python train.py --model="masked image model" --dataset="capsule endoscopy frames (Kvasir-Capsule)" --train_examples=42238 --image_size=32 --crop_scale_min=1 --horizontal_flip=true --method="simmim" --mask_ratio=0.6 --loss="l1" --arch="efficientnet" --norm="layernorm" --activation="relu" --channel_attention="se" --depths=[2, 2, 4, 2] --kernel_size=3 --stem="single" --expansion=4 --widths=[16, 32, 64, 128] --init="trunc_normal_002" --residual_init="none" --optimizer="soap" --beta2=0.99 --lr=0.0023 --beta1=0.95 --shampoo_beta=0.95 --eps=1e-08 --precondition_frequency=50 --max_precond_dim=1024 --merge_dims=true --one_sided=true --adamw_lr_other_params=0.0024 --grad_clip=5.0 --steps=8500 --batch_size=128 --epochs=25.8 --lr_schedule="wsd" --decay_fraction=0.2 --final_lr_fraction=0 --warmup_steps=250 --weight_decay=0.0 --adamw_weight_decay_other_params=0.01
Rows from block 3 of a small masked image model, named by matrix and row number. Rows with one number belong to one channel. Each number is 128 + 24 x the weight over its row's rms, rounded and kept within 0 to 255. All counts start at 0. Numbers have three digits each. After the name is the row's rms in percent of the matrix's.
After each channel's rows are labels from the 100 images, of 14976, where the channel reaches its highest value: "peak at" is the part of the image that holds the peak. Only what is clearly more common there than usual is listed. The data: capsule endoscopy frames (Kvasir-Capsule). In brackets: how many of the 100.
# convs0: expand pointwise conv (model.blocks.3.convs.0.weight, 128x32x1x1), inputs 0-31
# convs1: depthwise 3x3 conv (model.blocks.3.convs.1.weight, 128x1x3x3, trained with AdamW), a 3x3 kernel
# convs2: project pointwise conv (model.blocks.3.convs.2.weight, 32x128x1x1, transposed), outputs 0-31

convs0.111 102:144122101144100134145111091158118137108073135109116111136147154161155173144169104150112108131106
convs1.111 123:136122135180141167149139135
convs2.111 110:147111117153145112155160155117110114122129116139149131146149111078144123125120200106129159158164
peak at: middle right (28)

convs0.102 099:086089110152135123147120071161129108145108148148127140115098102116163139093092113153115113110128
convs1.102 118:127112112148162157103099100
convs2.102 101:170156152129140125159120117135099092126127136184093117155119121162101145129182152139149120133123
peak at: bottom centre (67)

convs0.93 095:168137131129180127115126087128153133118162181109090084124125126134143115110141100126143152100108
convs1.93 100:143113094171117096144112123
convs2.93 103:164136154166095114127102120114110138151089166107153117126152119113128158152093134131136082134170
peak at: middle right (55); bottom right (29)

convs0.92 078:099155153137096118138116159160151145071160118129145138126181165121146116106109113150153141117127
convs1.92 023:132096131108158138147107084
convs2.92 077:113106144168094106118080082101093148096118160100150128166139150120137146126114134102130150141124
peak at: middle right (42); top right (34)

convs0.3 095:112116126116044113163124132106158128134137149117119117155129097118149143154110166149150105125154
convs1.3 094:177122130148119141163099121
convs2.3 097:097122151134119104111163134114106164103162072152110104097129115107136128097100142099137166127143
peak at: middle right (51)

convs0.109 122:121149132076111140121081139134144114166170161091111128125129121139092133141133102124098131145079
convs1.109 112:135122125135081123120179141
convs2.109 104:123138160096145162088100131126142143098133099127128075103141095126104083138146091094133125125129
peak at: bottom right (63)

convs0.67 086:091130140130126145152140141138135108070092112141153152110106111070135136104119077124140120123155
convs1.67 083:121144125119171137082122100
convs2.67 072:139147101135122131136093064144152102165095164105162134143140136122092151140111153099127125112148
peak at: bottom centre (51)

convs0.38 102:096127126090136126107124110134085124149131111177111149141182127143074159135136127113157122127095
convs1.38 110:140110111170105102138121092
convs2.38 114:105089112105152102112131075135096126164111119105128174113123127147093140169101125128132130107096
peak at: middle right (78)

convs0.0 112:173111091149151107082153161101151121112151137117165109141143165123114130139109127116159109088120
convs1.0 103:127119129169134085143143095
convs2.0 105:116152092109146136126108119153103152143119184121130122106102170089159078134106148143146143132116
peak at: top right (51); middle right (33)

convs0.65 069:128138151115106157108124139159156102086090106110129146106111124079141139095106082146146134134161
convs1.65 077:135140106163136113097088108
convs2.65 075:113125137146087088106105116095066156114161138132139112149119140153109150122161141114167150117124
peak at: bottom right (42); bottom left (25)

convs0.11 122:134079145115166144127118152097126085164111132156133147142124137134086124087171160127124127157127
convs1.11 110:127149117148092177122142110
convs2.11 106:165143134124114119112102109153114145139110171091132133120138156114125114073119099168129113104181
peak at: bottom centre (34)

convs0.105 118:157132131141104150134151133109170087135112108157175118156138101140080171150105150142134123126149
convs1.105 127:121130116161101094146121088
convs2.105 109:160104159110162132104157148141093112137116107116088143085143136167155117100124164119116126151098
peak at: middle right (63); top right (27)

convs0.119 100:163120123134081116105078154168132155129125125115133176139136181120126119133120137154158141123162
convs1.119 090:144084109100167134112130123
convs2.119 089:150125114110153089145092122148132177147082104086108145143124152129142114145112095152166113109128
peak at: top right (77)

convs0.15 089:116158140126106122142096164171160137070136123135159127125156172104155121115128107155164132117132
convs1.15 065:091116099099118102113121097
convs2.15 101:168118129168093115149103080128096125102101119108123089143087138120138140138146154109122171139121
peak at: middle right (43); top right (29)

convs0.66 116:132155163092086106114110148159152113113160132107131111123155171162124113102099142170141128105120
convs1.66 108:112123148167154171120116144
convs2.66 085:125122115192097136126135131119098138080150148153118152120133161130176124144125150104144151118086
peak at: bottom centre (36); bottom right (25)