config.yaml
arch: "efficientnet"
train_examples: 42238
image_size: 32
crop_scale_min: 1
horizontal_flip: true
method: "simmim"
stem: "single"
widths: [16, 32, 64, 128]
beta1: 0.95
eps: 1e-08
max_precond_dim: 1024
merge_dims: true
grad_clip: 5.0
final_lr_fraction: 0
weight_decay: 0.0
Rows from block 3 of a small masked image model, named by matrix and row number. Rows with one number belong to one channel. Each number is 500 + 50 x the weight over its row's rms, rounded and kept within 0 to 999. All counts start at 0. Numbers have three digits each.
After each channel's rows are labels from the 100 images, of 14976, where the channel reaches its highest value: "top examples" is what is common among them. Only what is clearly more common there than usual is listed. The data: capsule endoscopy frames (Kvasir-Capsule). In brackets: how many of the 100.
# convs0: expand pointwise conv (model.blocks.3.convs.0.weight, 128x32x1x1), inputs 0-31
# convs1: depthwise 3x3 conv (model.blocks.3.convs.1.weight, 128x1x3x3, trained with AdamW), a 3x3 kernel
# convs2: project pointwise conv (model.blocks.3.convs.2.weight, 32x128x1x1, transposed), outputs 0-31

convs0.22:454429472578472525485560450531499391538452464575554574542526523518504546499534596588508522487452
convs1.22:506478482522474402508594544
convs2.22:617531531510553438507446534509488530455477449428486548426472446515552459601527452466544468592501
top examples: finding: ileocecal valve (38); finding: reduced mucosal view (30)

convs0.121:561446472444565444531611510576570520461507488511490431503459529443503477483478538380564490552471
convs1.121:501453531500468542570517607
convs2.121:481425510599461430514437516419422458461457482444432497468426528450507500472397496526443468463507
top examples: finding: reduced mucosal view (46)

convs0.1:451565529514430470508443573568533504404525482513549488491604616481542499447483455548556521456501
convs1.1:503420476486570404526483491
convs2.1:461519601602424533469456444492439495444510573496577443592572554491495531491463520460528491517526
top examples: finding: ileocecal valve (39)

convs0.33:528458528597512579601486531635430490543488521522426440496491452438548510475540509493461504531474
convs1.33:480498576490586571502523557
convs2.33:506495438536473418509511451378475429489485463458443448451540477563466470520371479504508509577478
top examples: finding: pylorus (31); finding: ileocecal valve (31)

convs0.17:504495596571526483433527451492543479548520575497453567478536429500492457528458546562371458452542
convs1.17:528514561516467540570533594
convs2.17:547453550574460507550469507445442497463460572534512487533474534417513469457524438509633536586449
top examples: finding: pylorus (37)

convs0.45:470565489570563479512515340442482549515523548540510540545448512550569517454553458499472525423476
convs1.45:542536528616458484523510448
convs2.45:546406579538395459482476534525427464445426531491543433464537467434474420548528541499505443488514
top examples: finding: pylorus (38)

convs0.20:452513554438561536543405527545457491592446531495452525587484547450454460472546474435485513432423
convs1.20:504554551536502594484534573
convs2.20:607471442606519497501478439455506519448535474488445473550552565508428473503513498584588512574542
top examples: finding: pylorus (25)

convs0.71:526490472456501560610472489528472540422472468470472430565440537435503449548503516382577529506557
convs1.71:553606571497492497490490444
convs2.71:599521452448529441467479508436454484505466555469433547421545511441495508489546471604530593448449
top examples: finding: reduced mucosal view (25)

convs0.30:585606506469514495588490467478528492490525505489395398547416479487469521607488460463497485477531
convs1.30:449523486528515444481415586
convs2.30:598472416563577530471520539448499513519513449569469508526462546456508440447590538437423538468551
top examples: finding: reduced mucosal view (25)

convs0.81:510576475529411443474432566578542491450525472512550495485589633521521511460512464546543535468464
convs1.81:534474499520631483486483450
convs2.81:460476559617408477476409444480449508484484584492555495601549565465537546470472518472505520514531
top examples: finding: ileocecal valve (28)

convs0.74:511517463535405503561494428548532446512399527472537500459514473637497537536572545549467465545464
convs1.74:460581445466585521456500477
convs2.74:446543520448532516535503476408442497503489529397478393413427476512497442590472520474462478462441
top examples: finding: angiectasia (26)