{
  "model": "masked image model",
  "dataset": "capsule endoscopy frames (Kvasir-Capsule)",
  "train_examples": 42238,
  "image_size": 32,
  "crop_scale_min": 1,
  "horizontal_flip": true,
  "method": "simmim",
  "mask_ratio": 0.6,
  "loss": "l1",
  "arch": "efficientnet",
  "norm": "layernorm",
  "activation": "relu",
  "channel_attention": "se",
  "depths": [2, 2, 4, 2],
  "kernel_size": 3,
  "stem": "single",
  "expansion": 4,
  "widths": [16, 32, 64, 128],
  "init": "trunc_normal_002",
  "residual_init": "none",
  "optimizer": "soap",
  "beta2": 0.99,
  "lr": 0.0023,
  "beta1": 0.95,
  "shampoo_beta": 0.95,
  "eps": 1e-08,
  "precondition_frequency": 50,
  "max_precond_dim": 1024,
  "merge_dims": true,
  "one_sided": true,
  "adamw_lr_other_params": 0.0024,
  "grad_clip": 5.0,
  "steps": 8500,
  "batch_size": 128,
  "epochs": 25.8,
  "lr_schedule": "wsd",
  "decay_fraction": 0.2,
  "final_lr_fraction": 0,
  "warmup_steps": 250,
  "weight_decay": 0.0,
  "adamw_weight_decay_other_params": 0.01
}
Rows from block 5, named by matrix and row number. Each number is 128 + 24 x the weight over its row's rms, rounded and kept within 0 to 255. All counts start at 0. Numbers have three digits each. After the name is the row's rms in percent of the matrix's.
# fc1: squeeze-excite reduce (model.blocks.5.se.fc1.weight, 16x256), inputs 52-103
fc1.0 122:131158121108134130141135120093130143130131137151131054136133139132165137127125130136139126117133124113157090128122168142166106130121136132127048122140115183
fc1.1 115:125064125140126145133123114168157144112109137154130135141131136123178113184123094134160133139157186130173150133135120063117142143121099112129135129132108101
fc1.2 133:139159147137140139146148123102133128149134136117141125143110125134104144083143193136109119140108095136111111149139114201130136149153157122149131145138136140
fc1.3 023:131138104115092096131147109119134140102090108125108105141095142139133111107104120139098134084122125093156111135124132163119097082078110099130103103129117106
fc1.4 112:135115165136124134164130145194141122133133103166134176123160125162133145145142177109145145138090134138132187143122140117208128142141151166125087153152156204
fc1.5 023:132134135123132106111087163089119157092096139118102110117122122103098148091084100102136122100096115108091086125137109123075138127074105099112135139113103130
fc1.6 021:178120098139127116111134138110127149132162114139100079113114126089073125123084159121089105153108090160119137121111158096140118140090125119153109151119120109
fc1.7 120:133136108141136145143123139115156145128131143124146114137127142163075155087125160137109120144085102125149126147138110148105075129127103152132096144126130124
fc1.8 027:142101114075133105124124137128142096122085093120131112107118146139127117106123066108113098098086129113106120109126133104123131133099105139120089102114103123
fc1.9 143:137120143147151144131103119163133133123156155117149143134103124168153146150125108136116116131155158128136122141135172095178128137152118183124159136119178059
fc1.10 100:140089100141121136119099133139177137139131140114121162150123115129104143141128114126133168114110098118135125115144123116111151124121147107133080119142157186
fc1.11 022:126104121120128121099096107100115123115089081096111111120126104097157105129108105101099116131114153087120122115122111081123081118075109093121140104116129082
fc1.12 107:139111152146090141145126142164111123134106160133119136125147136134084112128135108105183130140115112137079157145146182122140125129128133135130184121145129144
fc1.13 115:148118138140124136160121149136084155149132129119134104144106142128104136132137181143097170134110113135095137128163133121170144144131161127136115129126162174
fc1.14 129:141115111151149139140143134101150139139124142140154136131134135168144141152144153140138119142087155140170148137140060152109103136151112188147192133129154106
fc1.15 113:127117117144143124119129118154128129122135130103138135130093116136085131107127112127211119119137154133082141119120091121126112135152095136127194113116124114