{
  "train_examples": 42238,
  "method": "simmim",
  "beta1": 0.95
}
Rows from block 7, named by matrix and row number. Each number is 128 + 32 x the weight over its row's rms, rounded and kept within 0 to 255. All counts start at 0. Numbers have three digits each. After the name is the row's rms in percent of the matrix's.
# fc1: squeeze-excite reduce (model.blocks.7.se.fc1.weight, 16x256), inputs 172-255
fc1.0 129:109178115208114118116139105171124132246107127137168138155146190175120160168167057124162149148132171162135117151135188160175154140196142146148139161133145129140120146131132151154177145154170123025119153135132144165150144127119128113144151147144147174137
fc1.1 035:124118097113132091108114115112111068101121088088110075050091109106100108077082141104089102048129100137140102065119079126118123108098104112120111112110090067092111090143083126094086111118106129163080127091087117095093107110113089067088126095066104093128
fc1.2 028:087127149056118090100049075117115074138111132109087132099110117140089143136130077106105118110096093131109142152120107095119138081108165144153073144110072129121114109078080154065122150099120121100093077155122102165089136063058100146136158096128085088168
fc1.3 186:159155154091135115207134177149106111168137145136140124120140096130115127097117000131158131104135127121138102144144121078116129192128124147138134121158143127140118133130120136168105146167112155174115083131127102145105138105125171080131140128122079167146
fc1.4 029:092133098062137118066111090104101074115110103096108110094121093099101106093073078090133108115153115099119076143099127122134072129129125095174119103083133085122054074103145086103105112068124097078067099080100123117096104080110127076118104093098085112097
fc1.5 031:041111101124119060099078114093094104108096115137135127087116109144058080120106164075116108113148066138071068107069077140112110096129097101120096131140079108137113075111104099139103119110101117096081103127144112085106114137098126078109092114138098110113
fc1.6 022:046120079115136084127137100087097056141118141159149189099164157098111106105096121141130102116113149128107112118103104104076099148087148096085136149100114078146114149091142139191108149129154152107070100156165113088129157145110104165112136118118118153110
fc1.7 163:105122170097139189191109190151103138085137136103111133113134107098150097105157255103119128117117108105120137130136152095111160127197183134122128144157141143115117149127112131133078127118142138161114137156140092095067131170083166127117114105125063163136
fc1.8 155:194155134178132131085170148204145147145145140148174141109163135123100162173130006134166135155140088146181103163150123153161137162120152172158146096154156141134144133145132158145159128150137138061127184124161143172190144117142144121158151144149179115149
fc1.9 026:134094053138126086123142126087108052122121091169126124102161091074113081154104116109130054151142125136092105136059107079108095103152117100114093088122103161109106113110106124123112076107086157111090073099076138099122135128122090089171181113127135178109
fc1.10 033:087120095090116080117119112094123136141088146136079091179074127132115093125072088147100112087119111114104065095108097114096117121065116113156106102148125088130090108108092083087130055095115121175113091099097133114109124138088102055117115150086117141063
fc1.11 020:116179102085090105137130089132077107146143143129138117172179112117180127103121068149075153156114132125097093172224122124133071141116111076144120109072097141160099097142139137109148108095131174162077069181065096147112090170157082147179197174084129098154
fc1.12 023:081145141152099111135131031119087161129125136148110142175078108164113099114148124087114071133104155146107150082114122087064114133064038123096148126147104127093136096103117093112156124061109129129071159141130099111097142152129116132177175163171128120129
fc1.13 184:121143133165124121125127070164105135183129156147167141186170147167156151146133240133140152185146112156146146136131153138160152157120149161173150134127153154128149142143135167163215149167143145172127121135150134106204154154127146123162158157156170132171
fc1.14 023:083116098140086136152103166128079143125045169123151080076140108131103145095094068106133135128113073119104201172069104145128063100074082077114105114162111103112131102148072112105108139122115118147128118099111110122160121094127144089141124157079141058103
fc1.15 130:167145178093162162130122108097075130084106182124079104184141071094167120120146200119143137131129121131194144139115118078088121141170152140142150117157110128119180133149123134110052133147114130027145093143157105143115129176138145141131120122124085141157